From a checkpoint of a small image diffusion model.
Model: 3.53M parameters, 32-pixel images, arch dit, norm layernorm, activation swiglu, patch size [2, 2], layers 10, width 128.
Training: adamw at rate 0.0032, 18200 steps, batches of 128.
Data: 123503 training examples, 18.9 epochs.
Rows from block 6, named by matrix and row number. Rows with one number belong to one attention dimension. Each number is 128 + 32 x the weight over its row's rms, rounded and kept within 0 to 255. All counts start at 0. After the name is the row's rms in percent of the matrix's.
# v: attention value (model.blocks.6.attn.v.weight, 128x128), inputs 0-127
# proj: attention output (model.blocks.6.attn.proj.weight, 128x128, transposed), outputs 0-127
v.44 109 [104 102 117 118  98 111 137 124 113 136 141 149 134 174  99 123 163 100 102 126 144 124  80 119 114  94 109 169 121  96 168 109  90  11  62 112 123 132  86 120 138  99 155 152  65 131 198 155 153 127 112 147 107  43 156 196 151 135 178 108 181 163 157 118 125 128 130 133 114 150 130 123 118 129 142  94 111  48 155 161 104 135 222 136 135  65 115  92 153 122 163  78 153 195 159 190 155 126 167 129 109 115 123 143 132 113 154  74 140 165 126 123 138 172 129 113 125 165 143 161 109  93 116 124 140 120 159 136]
v.45 092 [131 131  67 169 101  97  82 111  82 159  96  77 140 200 154 166 116 188 159 177 147  71 127 145 128 100  91 160 146 121 137 176 151  62 108 169 148 139  97 132 114 128 136 130 174  72  63 157  97 182 126 125 160 117 148 157 105 143  92  79 122 116 149 117 173 100 131 148 121 101 133 117  97  84 146 110 140  45 129 123  99 139  81 144 104 131 101  95 172 166 127 130 140 106 193  66 101 127 114 131 143 117 109  84 142  86 100 101 153 143 118 152 143 166 143 140 162 148  49 131 123 186  93 111 154 181 122 151]
v.46 110 [105  70 118 162 127 125 103 137  35 173  95 108 138 163 102 104 129 115  50 154 141 149  76 148  62 181 151 149 160 149 133 136 142 134  87 117 142 126 142  91 144 115 129 144 216 122 132 136 126 102 123 152 101 112 152 157 120 174 122 136 170 167 116 120 116 106 127 132 128 166  75 131 136 148 137 163 147  97 178  86  82 124 117 182  61  95 115 145 139 154 139 150 113 152 147 149  95 115  96 131 118 125 178  36  91 122 141 179 124 168 176  99 116 138 125 158 139 148  77 178 182 133 130 186  91 103  64 107]
v.47 094 [ 72 136 165 109 100 161 101 143 171 115 149 177 103  96 128 100 130 125 135 158 121 127 102 158 121 121 149 120 126  98  82 104 158 142  50 112  69  94 111 115 104  87 132 115 122 137 163 132 142  95 154 112 108 141 112 108 209 171 122 130 131  76 100  68 101 142 160 149 117 128 124 133 193 179 118  40 150 170 125 105 139 178 211 179 130  76 111 112 116 158 130 150  92  90 102 112 121  92  87 130  65 134 134 132  97 197 156  93 143 142 119 165  93 158 136 141 168 167 112 193 178 144  99 154  93  98 112 135]
v.48 091 [ 78  99 122 172 156 132  61 105 133  55 130  73  71 165 160 132 119 147 137 131 188 153 133 156 132  78 169  98 139  90 123 170  88 102 124 154 147 148  43 153  93 123 113 144 117  91 134 182  87 120  79 138 128 149 176 140 151 165 134 103 166 187 161 129 157 126 151 107 111 132 154 128 116 104 152  64 116 114 125 159 182  66 158 160 182 188 152  88 123 106 136 107  70 100 122  92 156 149  97 130 131 105  75 173 120 131 163 163 110 112 128 146 137 167 121  92 128 154 181 120  95 137  82  88 151 120 148 170]
v.49 109 [133 121  76 161 110 135 122 116 107 130 145  80 171 154  33 142 121 145  77 150 134 139 105 143 162 174 122 140 141 124 110  61 116 183  92 140 125 145  95 136 143  85 111 108 141 114  84 162 107  99 118 173 109 149 118 128 130 104 127 204 133  89 151 171 132 108 138 176  80 147 115  87 104 164  97 143  94  82  96 125 119 163 159 148 169 148 190 124 152 127 166 158 191 133  84 174 149 163 166 136 193  78 117 116 148  76 165  46 121  96 153 134 164 121 137 155 126 101 177 108 187 135 120 136 118 190  91 106]
v.50 079 [124 157 150 111 117 170 135 167 162  84 112 109 123 140 163 167  44 176  39  94 111 127 140 164 136 124 135 122 120 103 146 164 100 125 153  93  87 161 140 129 194 121  99 102 116 133 111 127 147  92  91 137 110 161  97 175 119 127 137 116  91 163 125 151 120 118  74 156  90 111 163 162 133  99 168  75 116 165 176 103 150 146 143 152 147 139 177 102  99 170  53  94 159 162 129 101 134  83 118 130 102 180 117 173 103 113 131 218 100 138 199 103 145 152 108  59 122 100 173 168 156 124 163  98 151 108 150 105]
v.51 080 [114 110 101 162 124  76  65 106  12 128 133 110 172 166 105 111 123 162  37 122 148 132  97 195  89 161 104 156 135 148  92  99 153 106  97  95 111 103  58 116 111 142 126 120 143 141  63 154 128 107 153 137 147  91 163 154 120 156 146 119 123 194  94 141 131 148 100 109 148 132  86 129  76 107 112 146 165 120 119 117 130 152 141 186  85 120 153 118 170 123 142 114 110 101 156 147  86 167 148 132 127 134 145  91 145  95 195 144 146 113 161  66 138 168 135 193 156 125 170 162 171 141 197 123 111 125 124  99]
v.52 094 [159 107 153 124 141  71 112 105  99 118 155 189  95 149  83  98  98 158 133 139 123 149 132 122 110 166 109 155  95 131 135 116  99 121 176 113 126  80 107  98 127  81 130 154  58 207 143 128 111 209 130 109 176 103 149 145  84 126 188 132 131 119 161 203 138 126 141  92 134 143  85 103 113 120 118 130 117 135 125 144 124 121 106 182 129 160 132 125 132 131 104 108 168 122 132 154 196 151 128 133 126 130 116 193 158 116  73 154 196  56 156  80  72 113 116 103  94 165 200 115 112 126 117 138  58  56 129  99]
v.53 086 [124 132 118 109  94 120  37 106  80  97 120 154  90 190 133  99 129 120 144 166 122 186 124 104 144 111 103  52 149 112 129 193 106 109 157 118 179 140 111 117 100 106 116  91 144 117 100 197 173 137 100  99 137 161 157 151 101  85 185 103 151 192 160 101 161 182 122  63 131 143 118 123 123  73 185  98  91 139 143 112  99  88 166 220 106 142 117 108 113 107 135 125  96  95 119 142 124 118 107 130  95 142 110 109 120 119  72 161 155 133 164  95 111 100 122 129 117 166 216 119 105 132 174 158 157 122 117 116]
v.54 081 [101 143 155 132 127 151 106 138 136 116 129 138 129  99 148  55 171  97 112 160 155 101 133  85 135 111 133 120  88  95 147 155  76 127 126 121 108 185  90 162 198 129 134  57 108 100 177 108  92 116 122 145 126  83 137 125 115 131 145  69 149 133 103 123 144 126 141 173  44 118 172 122 179 152 150  25 175  80 152  83 122 125 123 158 131 147 128 133 127 151 205  83 131 130 175  91 164  65 140 121 209  87 122 106 107 132 134 120 127 169 100 169 116 102 143 121 106 159 126  95 101 113  66 111 162 177 125 128]
v.55 106 [ 99 139  72  96 170 145 141 131 182 122 162 107 156 166 194 130 122  66 130 146 139  81 112 167  83 123 152 150 114  65 173 146 187 126  90  88 150  79 102 116 140  93 123 108 122  99 147 124  98  74 113 151  87 193 150 154  81  73 152 103 124 174 146 115 147 193 134 170 123  89 155 137 121 149 141 107 164 193 113 121 111 112 139 155 161  69 111  68 142 127 161 166 142 150 186 123 115 114 141 125  46 207 117 150 100 118 161 145 139 110 131 119 126 146 123 107 202 109 145 112 121 144 100 126 149 101  94 154]
v.56 094 [134 157 133  83  87 169  22 108 114 176  93 140 134 135 134 112 105 120 212 115 123  57  99 176 110 128 129 157  93 128  68 160 132 170 130 138  77 152 139 132  98 165 116  86 158 103  91  96 100 112 149 140 146 167 111 116 173 160 101  92 108 120 136 160 128 128 138 147 102 101 139 151 149 144 117  80  87 122 186 120 153 102 116 196 158 130 206 143 132 125 144 147 143 105 166 133 130 170 116 134  42  58  87 106 113 125  90 138 109  90 129 165  84 133 131  80 126 106 170 134 158 163 157  89 120 114  84 152]
v.57 097 [127 141 224 117 109 138 143 132 124 174  77 105 161 103  96 102 134 118 103  81 136  72 120 139 124 119 102 101 155 140 116  69  87 114 112 131 107 111 105 121 120 150 123 123 136 137 121  93 101 134  92 173 117  87 138 147  98 150 165 164 154 118  67 113 190 142  97 180 136 110 133 166 143 105 159  75 130 149 125 125 130 143 189  89  85 131  94  96 170  81 135  59  67 207 121 160 169 114 187 129  75  84 132 169  77 137 130 183 115 224 138 110 126 129 144 134 174 137 153 126 155 109  79 126 128 150 103 115]
v.58 093 [178 114  73  79 126 152 152 111  16 144  86 148 131 163 132 105 116 109 183  91 145 129 130  73 124 110 146  68 190 193 109 128 155 127 172 173 131 146 142 123 135 142 124  66 131 126 166 169 138 136 128 114  92 136 131 146 121 124 121 137  66 189 138 116 108 153  99 123 190 157 171 130 153 114 147 107  83 134 145 131 158  78 108 144  78 115 175 146 150 156  97 117 135 136 152 164 142 135  81 120 118 106 138  50 152  72 147 158 122 179 123 137 111  83 122  96 118 134 138  56 179 142 121 145 163 172  77 108]
v.59 097 [120 166 173 130 142 169 155 105 174 138  88 134 149 118 112 108 108  85 148 137 109 171 135  98  96 163 150  82 109  95 143 180 158 178  86 125 194 135 126 140 110 147 123 154 113 128 109 106 149 146 114 153 163 176 129 110 115 119 154 126 189 134 148  50 190 177 131 141 150  69 107 119 157 121 138 153 142 140 135 108 120  59  55 108 155 114  88 133 133  64 173 153  58 102  63 149 145 113 167 129 164 132 107 172  94 140 117 139 137 113  83 113 136 103 130 144 162 140 148  64  13 110 116 133 161 126 109 151]
v.60 093 [194 118 136 133  90  93 119 126  73 141 149 137 129 155  80 106 122 156  82 124 101 138 130 116 161 136 112 136 162 128 187 147 131 118 155 171 127 166 190 111 157 141 158 124 100 119 193 145 126 113 139 135 102  58 144 166 113  81 171 133  92 121 139  78 141  69  94 149 123 167 182 132 195  88 164  85  78  93 160 157 104 100 127 137  93 123 142 137 179 128 130 164 130 171 116 115 215 136 120 132 134 138 103  75 137  56 168 116  68 175 105 138 133 105 131 118 194  91 120 149 130 116  87  83 114 194  99 120]
v.61 106 [102 119 123 103 146 144 166  95  81 169  96  84 200 157 105 107 132  94  70 134  97 109 144 107 141 155 123 132 125 115 138 132 137 124  88 147 188 138 153 115  92 144 145 144 134  95 184 165 158  95  97 172 122 119 201 148 128 170 140 128 146 162 105  60  71  93  87 217 133 129 135 150 144  67 140 148 150 166 180 112 124 181 128 141 154 120 155  90 138 114 116 192 113 151 152 123 126  81 166 120  89 142 119  74 107  54 146 140  90 123 129 146 145  92 116 154 117 134 161  67 115 175 121  92 140 189  73 161]
v.62 106 [136 101 139 126 156 114 166  91 160 162 188 147 158 149 115 136  97 102 155  70  71 165 125 108 157 172 134  92 126 143 132 138 123 133 164 101 207 154 196 140  94  94 135 162  79 187 120 113 130 137 138 147 157 170 105 115 119 164 167 120  86  79  96 113 129 126 141 121 132  63 114 126 103  97 153 217 158 205 106 122 135 133 127 132 140 109 110 125 136  73  83 188 103  92 133 147 182 126 140 128 107 134  95 135 146 108 173 117 126   8 126  99 131 148 140  90  88 144 106  81 135 149  88 106  96 144 149 128]
v.63 098 [166 100 177 146 126 130 176 151 100 103 175 155 131 128 121 122 176 103 159 135 149 131 151 113 185 161 112 102 181 162 191  89  96 142 151  69 146 118 121 133 128 125 149 124 131 152 161 167 140 132 114 136 123 113 112 108 115 112 134 205 107 148 119 162 130 128 113 117  97 200 116 126 147  90 183 169 150 153  77  89 112 119 218  87 104 193  64  92 150  96 155  82  75  96 113  98 142  92  52 129  35 128 140 142  98 124 103 132 140 209 118 136 145 132 117 126  90 159 164 100 108 133 114 108  96 126 127 142]
v.64 114 [112 105 184 117 137 126 116 119 134 234 154 125  87 111  74 147 111 172 136  64 117 105 126 157 139 124 168 125 124 151 148 136 171 128 136 100 140 117 168 101 153 154 130 185 130 183  89  86 136 134 136 108 110 140 110 112 140  60 136 133  76  75 119 129 106 106  75  99 114 100 147 117 165 103 152 126 121 164 145 149  89 117 103 143 132  58 115 150  99 231  72 145 156 110  16 112 156 100 159 126 102  82 120  85  99 156 122 135 141 114 150 169 116 128 128 126 123 135 183 194 137  95 102  94 123 122 127 157]
v.65 101 [130 129 155 139 110 129 110 155 177  88  86 120 136 134 134 197 142 126 142  78 124 135 158 154 104 140 139 118 124 126 149 148 176  89 140 153 147 145 158 132  73  95 117 138 124 114 127 149 116  60 115 144 172 162 187  67 138 103 136 119 110  71 137 173  79 143  96 142  91 122 102  32 119 143 132 127 163  98 157 126  93  96  24 151 105 141 144 101  74 113 129 135 114 106 119 208 138 110 127 133 189 163  63 169 149 116  94 130 100  98 102 162 148 106 124 138 106 174 103 118  60 173 127 131 153  96  92 191]
v.66 112 [142 141 145 138 116 130 114 118 145 181 117 114 143  92 151 107 150  57  81 100 109 124 119 118 124 129 157  58  88 136 140 133 175 127 123 143 137 132 181 123 134 123 135 145 138 117 139 154 115  84 120 141  83 122 120 110 137  98 105 108 136 158  70 138  68 129 130 136 151 113 127 111 120 142 138 152  67 222  90 130 152 159 195 115  79  69 180 119  91 165  54 170 175  84 100 182 136 118 124 127 148 219 105 138 131  84 206 150 130  94 120  94 193 126 143 153 190 151  90  85 124  88  98 151 112 150 106 140]
v.67 109 [151  99 105 163 144 144  89 122 109 120  79  57 119 139 135  79 190 166  81 186 194 129 124 120 123 134 122 139 130 102 166 226  93 127  92 122 138 154 130 131 138 110 139 183 153  53 123 104 107 123 111 137 119 108 118 130  69 176 112 119 169 135 144 113 177  57 102 122 104 191 135 111 125 112 139  71 133 116 201 115  95 119 129 165  82 183  88  98 145 219 134  88 158 179 149 141 102 119 149 126  72  71 145 121 124 128 127 133 102 144 152 117 125 124 137 106 106 115 104 166 136 134 125 171 160 122  83 131]
v.68 105 [151 116 182 103 126 138 117 132 115 150 136 156  86 120 165  74 116  85 166 141 100 142 133 141 120 117 162  89 140  85 102  95 173 195 134 132 161 125 141 111 125 117 127 135 156 117 160 111 163 150  98 119 159 199 173 131 160 187 108 101 175  73 126  84 113 101 217 135 145 142 136 162 182 123 152 152  96 115  42  99  87 133 152 116 163 133  59  98 116  63 191 237 122 131 113  95 139 121 152 128  94 119 134 126 118 128 120 189  91 131 114 128  94 137 122 121 151 146 147 151  82 118  93 106  91 142 113 174]
v.69 101 [118 132 122 104 171 100 120 157 143 115 134  99 139 152 122  94 139 142 208 107 152 183 148 175 123 118 150 103 124 115 112 207 141  52 161 157  92  96 152 119  73 138 162 132 153  75 132 151 119 146 127 118 121 183 181 119 140  71 121 120 160 183 116 151  88  88 121 174  95 121 151 157 143 117 151 121 104 141 120  88 178 153  63 129 110  50  99 107  84  84  62 163 135 151 145  95  98 128  89 127 136 183 106 133 203  93 139 107 137 163 100 117 132 175 136  97 117 178  65 161 155 156 150 100 127 113 136 164]
v.70 104 [137 113 111 142  70 180 119 111 141 145  62  86 143 145  63 176  91  91 137  87 149 148 129 111 162 110 147 124 178 109 129  98 139 183 107 150 117 160 138 119 118 129 137  98 217  91 103 115 134 117 130 143  90 100 134 152 228 181  77  89 144 167 130  93 144  71  83 134 126 149 133 148  89 121 139 172 201  78 123 124 122 162  96 136  67  97  99 101 138 118 172 139 177 127 124 118 105 107 136 129  70  54 172 134  96 133 122 107  69 145 138 159  90 140 123 147 125  84  91 126 137 171 152 121 162 150 129 114]
proj.44 103 [127 101 165 158 157 164 129 130 127 148 167 105 163 112 125  82 154 114 172 184 139 185 105 117 144 147 132 116 107  86 148 196 112 166  84 141 126 161 207 140  93 142 128 137  79 139 105  96 115 142 108 121  91  53  23 157 150 108 169  91 140  99 124 122 102 123 131 135 155  57 145 154 128 132 120 106 207 163 144 101 104 117 106 152 124 179  61  99 119 178  99 166  65  87 129  89 117 147 149 158  83 126 117 114 139 126 184 138 149 161  86 109  81 117 113 142 138 139 173 140 131 105 128 130  82 109  82 163]
proj.45 097 [127 118  77 167 188 171 129 160 143 151 146 110 123 134 197  89 139 181 163  48 108 119 147 125 161 131  97 154 162 135 127 146 161 131 105 178 138 112  93 124 155 120 131 104 163 107 136 180 195 152 104 136 147 104  96 133  71 152 111 116 138 123 125 139 118  67 157 136 143 119 101 167 125 151  57 127 149 126  80 200 161 126 184 136 113 145 135 144 128 175 155 153  80 103  65 209 138 146 177 125  66 154 123 112 165  98 134 149 182  47 120 143 121 129 151 163 130 143  87 135 112 176 126  93  83 110 132 134]
proj.46 104 [132 136 112 182 115 164 136 120 125 149 110 130 121 116  83 159 171 106 143  96 100  87 169  51 102  70 227 120 147 151 147 185 119  85 114  89 123 126 109  96 115  64 121 163 201 168  82 109 159 111 156 123  64 120 106 103 116 141 107  81  94 149 135 137 111 106 138 117  76 119 125 148 110 116 101 154 145  83 153 146  94 174  92 196 128 152 152 181 186  86  91 160  97  94 102  81 122 138 169 132 113 134 118 138 102 123 118 104  99 111 136 100 176 146 141 109  98  93 118 171 112 198  96 124 132 147 187 117]
proj.47 102 [149 142 178  83 164  76 143 155 103  97 164 143  99 114 149 130 141 139 124 162  90  90 142 107  93 128 133 171 158 133 210 123  89  89  79  60 113  93 142 174 148 167 123 159 152 113 154 124 115 164 200 124  58 140 103 128 192  72 136 123 122 130  64 102  44 157 136 112 124 193 110 157 127 135 137 159 141 186 118 173 165 168  79 168 164 144 148 115 177  77 132 119 119 111 109  90 137 137 100 169 142  80 141 140 104 108 126 151 173 136 113 143 128 142 122 115  94  90 123 105 107 175 135 129 170 188 124 127]
proj.48 094 [125  92 152 120 102 104 146 168 133 184 158 142  75 132 192 120 122 163  96 158 136 122 144 122  90 178 144 128 132 117  51 133 159 175 188  99 101 167 187 142 173 151 119  80 113 118 124 145 144 170 132 141 102  96  56 120  69 172 146 177 116 163 138 142 134 145 153 140 102 146 100 143  85 122 127 128 149 196 114 142 150  93 148 137 102  85 169  95 119 117 102 191 143 164 109 160 136 104 189 105 142  90 140 119 162 114  67 129 205 125 143 118 127 121 119 113  87 146 171 115 200 101 118  74 140 150  97 191]
proj.49 102 [119 106 146 113 118 114 136 144 135  91  95 119 121 152  80 153 109 188 178  99 156 125 120  76 157 111 140  94  37 126 128 138 162 194 138 131 145 147 127 119 143 139 117 185 130 140 115 134 144 140  80 118  70  66  88 143 177 134 161 133 124  48  96  61 137 117 137 124 187 108 123 105 144 116 150 127 128 154 173  62  99 116  99 126  77 101 165 137 136 149  79 189 135  76 108 169 113  99  56 105 168 140 133 128 117 123 191 157 150 117 165  91  82 143 142 163  71 175  93 123 122  94 144 144 116  73 151 115]
proj.50 076 [116 129  82 175  56 109 126 129 144 147 121 137 155 132 191 163  66 137 102 192 146 165 150 118 108 182 137 149  73  97 102 153 161 112 143 142 118 120 151 106 140  64 130 172 117 114 162 165 116 133  51 158 117 151 179 124 109 117 174  97 110 172 162 131 184 105 151 128 127 179 115 101 123 116 134 138 145 134 177 144 101 130 142 140 136 114 130 105 137 194 204 113 182 129 126 120 118 146 187 125  80 136  86 138 151 122  67  96 138 139 181 116 135 107  93  66 112 186 131  58  86 113  76 104 139  84 110 112]
proj.51 080 [121 103 128 190 118 155 143 134 123 162 130 151 161 120 108 146 135 100 123  90 136 151 133 128 123 110 130  78  68 124 150 168 123 117  96  60 131 158  98 128  98  90 127 164 122 132  96 140 157 115 172 123  81 106 128 117 151 106 149  67 154 123 130  55 110 111 229 116  93 166 137 174 127 143  95 155 171 110 133 174 117 119 109 192 140 127 168 123 168  64 105 189 157  89  71 176 128 155  70 125 129 124 137 124 146 113 102  84 164 131 121  33 119 134 143  94  67  97 126 197 145 153 122 153  99  79 146 158]
proj.52 093 [134 130 144 161  89 131 128 107 122 101 150 118 147 125  83 185 184 113 137 149 133 190 107 130 165 124  82 125 165  94 131 137 150 170 116  99 123 171 129  69 164  99 113  71  44  97 133 110 170 131  92 136 185 119 112  81 137 130 137 136 138  73 135 109 107  90 140 127  62 132 123 134 141 132 125 116 162 141 109 100  60  72  51 195 121 181  97 106  96 118 109 109 198 158 127 114 131  55 110 128 135 104 107 131 155 135 134  78  98 206 143  70 118 101 118 133 115  88 128 102 104 173 126 153 173 151 108  96]
proj.53 086 [130 137 147 128 101 100 161 144 134 176 139 126 112 101 168 139 170  84  71 156 104 158 161 151  91 120 133 162 155 122 133 146 125 106 204 145 116 138 140  57 170 113 131 139 137  94 151 140 125 127 117 138 175 136  59  94 138 142 149 168 109 196 158 163 109  72 213 119 119 166  93 140 122 151 143 143 193 131 145 115  94 136  89 202 107 197 148 109 122 113  99 139 157 189  98 126 124  36 184 119 150 135 124 131 134 132 101  99 145 124 182  71 135 127  96 129 188 105 146 160 137 142 107 114  73 172 152 107]
proj.54 082 [130 108  55 158 146 125 139 108 132 142 142  98 140 133 141 102  91 158 148 165 106  55  92 132 105 169 105 114 187 119 177 134 108 157 187 135 135 135 182 169  72 134 108 102 123  81 159 142 123 134 117 122 154 166  92 132  72 146 193 130  86 103 134 182 128 121 111 118 155 153  86 127 147 129 142 140 156 177 160 125 148 211 137 124 137 206 142  84 150 114 142 165 120 113 178 215 140 156 153  97 147 151 176 132 154 130 143 135 188 112 110 156  40 130  99 138 171 164 158  75  93 154  99 135 122 112 142 107]
proj.55 112 [131 142  75 133 150 139 137 147 116 153 155 133 125 132 193 119  54  96  90 148 112 139 116 166 130 155 168 131 135 147 107 124  84 133 135  74 119 203 187 108 175 144 122 116 152 148 100 130 123 168 112 128  88 231  85 144  86 100 137  63 120 119 105 149  66 141 104 122 122 142  70 130 124 148 104 116  98  68 115 164 109 108 114 134  87 161 134 136 164 175 184 164 119 136  95 108 132 147  98 137 141 168 177 128 128 111 127 162 155 128 125 122 133 153 137  82  91 178  93 138 166 166 146 178 104 242 102 132]
proj.56 106 [ 93 109  97 166 136 135 143 100 124 119 106 130 107 156 129 109 123 153 126 133  87  78 166 115 130 171  57 128 134 123 178  74 114 111 121 152 123  99  88 132 127 123  79 101 179 101 150 108  91 123 120 144  58 146 195 124  98 164 101 162 101 125 105  86 108 143 100 112 123 255  47 137 161 123 150 135 201 104 120  89 157  61 148 172 115 164 174 105 118 120 156 100 130 131 118 179 136  85 141 125 168 142 117 132 148 112 135 165 182  76 139 127 107 120  82 127  85 141 143  74 130 157  87  99 145 114 167 127]
proj.57 099 [107 125 121 134 138 142 122  77 147 196 111 143 131 128 163 143  72 112 138 133 122 110  82 143 139 172 174 142 132 121 113 157  75  97  91 115 144 198 124 142 119 106 101 180 124 160 103 141 106 150 158 121 120  99 185 178 144 135 122 118 101 167 123 118 106  80 158 137 143 133  99 101 136 108  83 129 177  58 143 131 167 114 119 113 175 110 143 168  97 116 170 211 157  98 124 151 105 165 107 170  40  76  95 129  97 117 145  93 121 190  88 115 174 136 130 177 157 154 230 155 176 148 102 139 148 126 166 155]
proj.58 092 [153 153  97 101 177  85 109 125 151 116 152 107  90 105 126 116 158 140 110 136  89  65 159 158 114 140 184  88 103 139  85 137 108 130 188 153 134 165  80 159  91 112 110 149 154 133 110 100  85  96 104 136 173 145 187 130 117 150 135 187 161 181 139  83 230 106 127 122 119 126 108  51 120 133 117 157 182  77 144 108  85 115 109 129 154 149 129 127 199 157  89 101 116 185  97 145 139  71 150 121 168 178 136 127 135 142 131  63 179 115 105 124 155  87 130 146 168 151  95 172 139 157 107 107 100 176 155 139]
proj.59 108 [143 125  96 106 141 121 138 131 114 179 171 130 120 109 117 155 115  91  92 115 145  83 109 148  94 145 152 119 204 135 129  84 102 133 146 148 117 121 178 108 185 143 133  96 114 147 120 114 123 147 145 128 233 162  47 133 146 139 111 129 115 156 145 213  38 144 139 129 133 117 118 135 135 148 124 117  94 124 140  69 157  83 118  94 110 122 163 143 130  32 120 163  92 160 162  90 122 127 100 110 222 101 134 129  84 137 110 139  61 159 133 143 164 153 147 123 132 120 163 134 205 120 120 135  94 185 141 125]
proj.60 099 [125 122  98 169 172  91 144 127 120 152 115 106  98 142 138 139 126 128 140 106  84 110 131 158  77 158 154  62  36 112 141 127 148  94 115 130 141 142 142 145 155 103 124 138 114 116 115 119 133 130 108 140 120  40 127 127 129  86 172 135 110  84 127 100  89  32  98 131 164 114 115  25 117 142 134 130 143 124 166 150 104  81 122 132 130 157 117 119 124 176 152 146  94 101 117 140 104 216 173 153  64 138 115 143 117 119 132 117 153 134 127 114 131 124 126 220 157 129  69 230 131 105 100 158 124 113  91 173]
proj.61 104 [108 127 101 116 127 146 134 139 133 241 139 132 111 131  83 133 103 135  85 148 125  77 109 182  43 107  94  67 112 131 160  87 135 162 115 106 144 125 114 125 114  94  98 150 165 137 111 164  86 157  77 135  90  45  96 161 101 182  67 124 118 134  97 134 141 146 143 141 173 125 108  79 105 139  99 146 114  66 121 135 127 134 106 105 131 147 139 185 222 117 195 184  92  89 135 114 121 134  92 157 131 143 171 122  89 124 136 113 138 116 128 130 139 142  93 145 126 182 177 156  96 136 138 145  74 174 144 148]
proj.62 099 [118 139  93 154 135 144 115 119 113 159  92 133 155 114  45 118 141 114 148 183 144 110  77 185  73 108 177 124 114  81 113  74 179 172  83 106 125 139 105 119 157 162 106 126  90 162 144 158 173 119  99  99 145 180 113 122 155 216 162 155 149 104 106 126 125 147 100 165 149  94 146 125 101 154 119 119  68 129 157 170 105  65  96 137 121 160 111 178  84 114 142  93 135 138 115  40 113 116  56 152 142 128 117 128 169 126  81 121  88 188 125 117 141 114 158 177 135  72 105 124 180 116 165  99 141 120 103  97]
proj.63 103 [126 144 151  82 129 106 148  92 131 183 116 115 143 134 142 151 173  91 126 155 155 133  99 160 101  97 149 118 112 129  24 129 121  91 163 152 123 150  78 101 151 146 125 129 139 150 118 114 135 133 176 128 138 182 146 109 157 204 142 118 120 140 142 180 145 168 137 120 171  92 148 116 111 140 123 146  71 124 122 142  86 152  86 112 118 176 144 155 128 192 124  74 165 207 173 165 138  53 131 153  58 111  80 132 146 117  98 109 106 182 147 155 133 112 129 160 143  97 218 105 134 106 174 167 174 185 102 120]
proj.64 104 [127 137 135 135  90  95 105 116 152 150 118 125 126 124 158 116 106 105 115 147 120 162 182 130 142 170 132 157  62 141 137  86 142 139 124 171 128 156 163 147 175  85 126 134 101 158 121 131  84 117  78 125 144  74 122  75 151  75 136 110 144 143 150  82  94 120  57 122 109 131 138 170  93  93 102 135  80  85 177  68 183  84 161 156 125 167 150 152  77 149 124 192 132 146 151 164 139 124 118 132  95  31 114 123 112 124 137 116 127  99 159 166 167 139 106 112  89 198 168 175 178 151 137 173 195 147 163 191]
proj.65 107 [112 162 126 150 151 146 130 130 103 121 194 143 131 113 154  94 108 172 105 121 135 163  97 109 128 129 128 127  83 131  91 106 127 121 189  91 136 107 188 160  67 174 116 157 135 113 147 120 156  98 137 124 194  93 142  70 188  80  82 149 148 209 134  39  71 137 139 101  89 183 141 127 137 159 134 152  79 162 100 169 160 125 100 157 140 150 104 133 142 110 105 149 149 111 146 100 117 207 149  73 107 130  69 130 129 132 182 119 103 124 114 159 113 117 127  86 121 114  91  79 134 123 105  77 121 151  80 198]
proj.66 124 [131 155 146 156 156  94 175 141 120 136  74 113 119 135 110 144 111  51 132 106 117 222 130 190 121 151 126 150 115 124 114 110 126 137 149 125 136 162 107 105 206 114 134  85 180 119 160 163  96  95 127  93 122  97  85 116 188  93 129 151 121  97 141 109  71  95 127 147 142 222 114 132 108  97 147 152 151  92 107 115 100 124 156 123 155  69 154 129  71 129 171 137  92  77 151  71 114  93 175  97  60  69 107 133  87 101 117 111  87 166 121 113 158 113 120 115 158 105 126  78 125 131 169  60 130 122  95 109]
proj.67 104 [125 132 143 173  87 113 102 116 129 129 167 132 131 128 179 168  88 186 155 108 164  98 124 129 133 145 135  88 152 129  63 149  77 138  33 123 124  97 128  93 159 133 119  41 135  73 139 114  87 128 112 133 131 109 139 138  72 123  99  86 114 129 119 156  99 141 133 132 107  75 131 106 120 136 129  60  79 125 139 107 138  66 135 158 210 128  70 150 132 138 158  66 128 135 144 137 129 116  79 133 180  69 118 124 135 127 152  93  80 151 168 109  97 125 132 150 166 107 151  70 145  71  88  59 112 155  82 150]
proj.68 105 [141 157 199 155 117 105 105 141 138  80  92 116  77 149 131 117 167  78  84 114 108  81  96 106 154 118 154 166 120 129 173 103 114 137 160 133 114 115 124  98 156 137 184 109 181 144 140  95 144 153 139 106 100 179 133 130 175 114 128 156  86  88 138 120 153 179  88 142 134  97 123  94 118 104 158 121 198 185 134 161 124 121 129  99 120 101 113 132 112 132 112 115 231 122 139 107 130  43 110 149 109 115 101 111  80 144 149  85 110 129 177 122  99  98 124 138 142 140 122  64  91 157 159 216 147 206 127 196]
proj.69 108 [113 127 157 131  43 169 133 139 111 160 109 122 169 122 107  96 127 125  52 154 147  88 124 127 155 102 158 121  75  90 124 115  76 175 168 173 138 140 118 106 121 159 109 114 148 102 144 154 145 167 146 108 122 135 144 129 182  36  77 136 123 150 132 126  94 118 155 129  87 143 106 103 120 142 147 112 106 104 160  29 102 192 117 126 137  93  53 127 153 172 120  92 169  57 124 154 141 134 115 129 134  98 147 133 182 102 194 137 124 137 112  73 113 115 146 157 133  66  55  87 140 136 153 126 124 158  89 155]
proj.70 104 [130 122 113 164 129  92 129 122 135 135 116 143 155 118 133 130 161 119 172 137 146 107 131  91 188 100  90  99 122 123 123 183 173 161  88 117 122 158 203 131 109 125 145 172 239  95 165 131  90 138  84 125 156  94 138 151 220 131 146 124 144 107 142 190  97  95 192 118  74 117 100  96 165 144 132 147 125 177 126 127  87 115  96 147 182 125  95 113 168 152 121 114 164 120 134 104 123  98  81 142 145  80 144 130 130 124 106 178  65 179 138 197  56 129 106 119 123 132 140  96 147 141  93 186 165 117 100 153]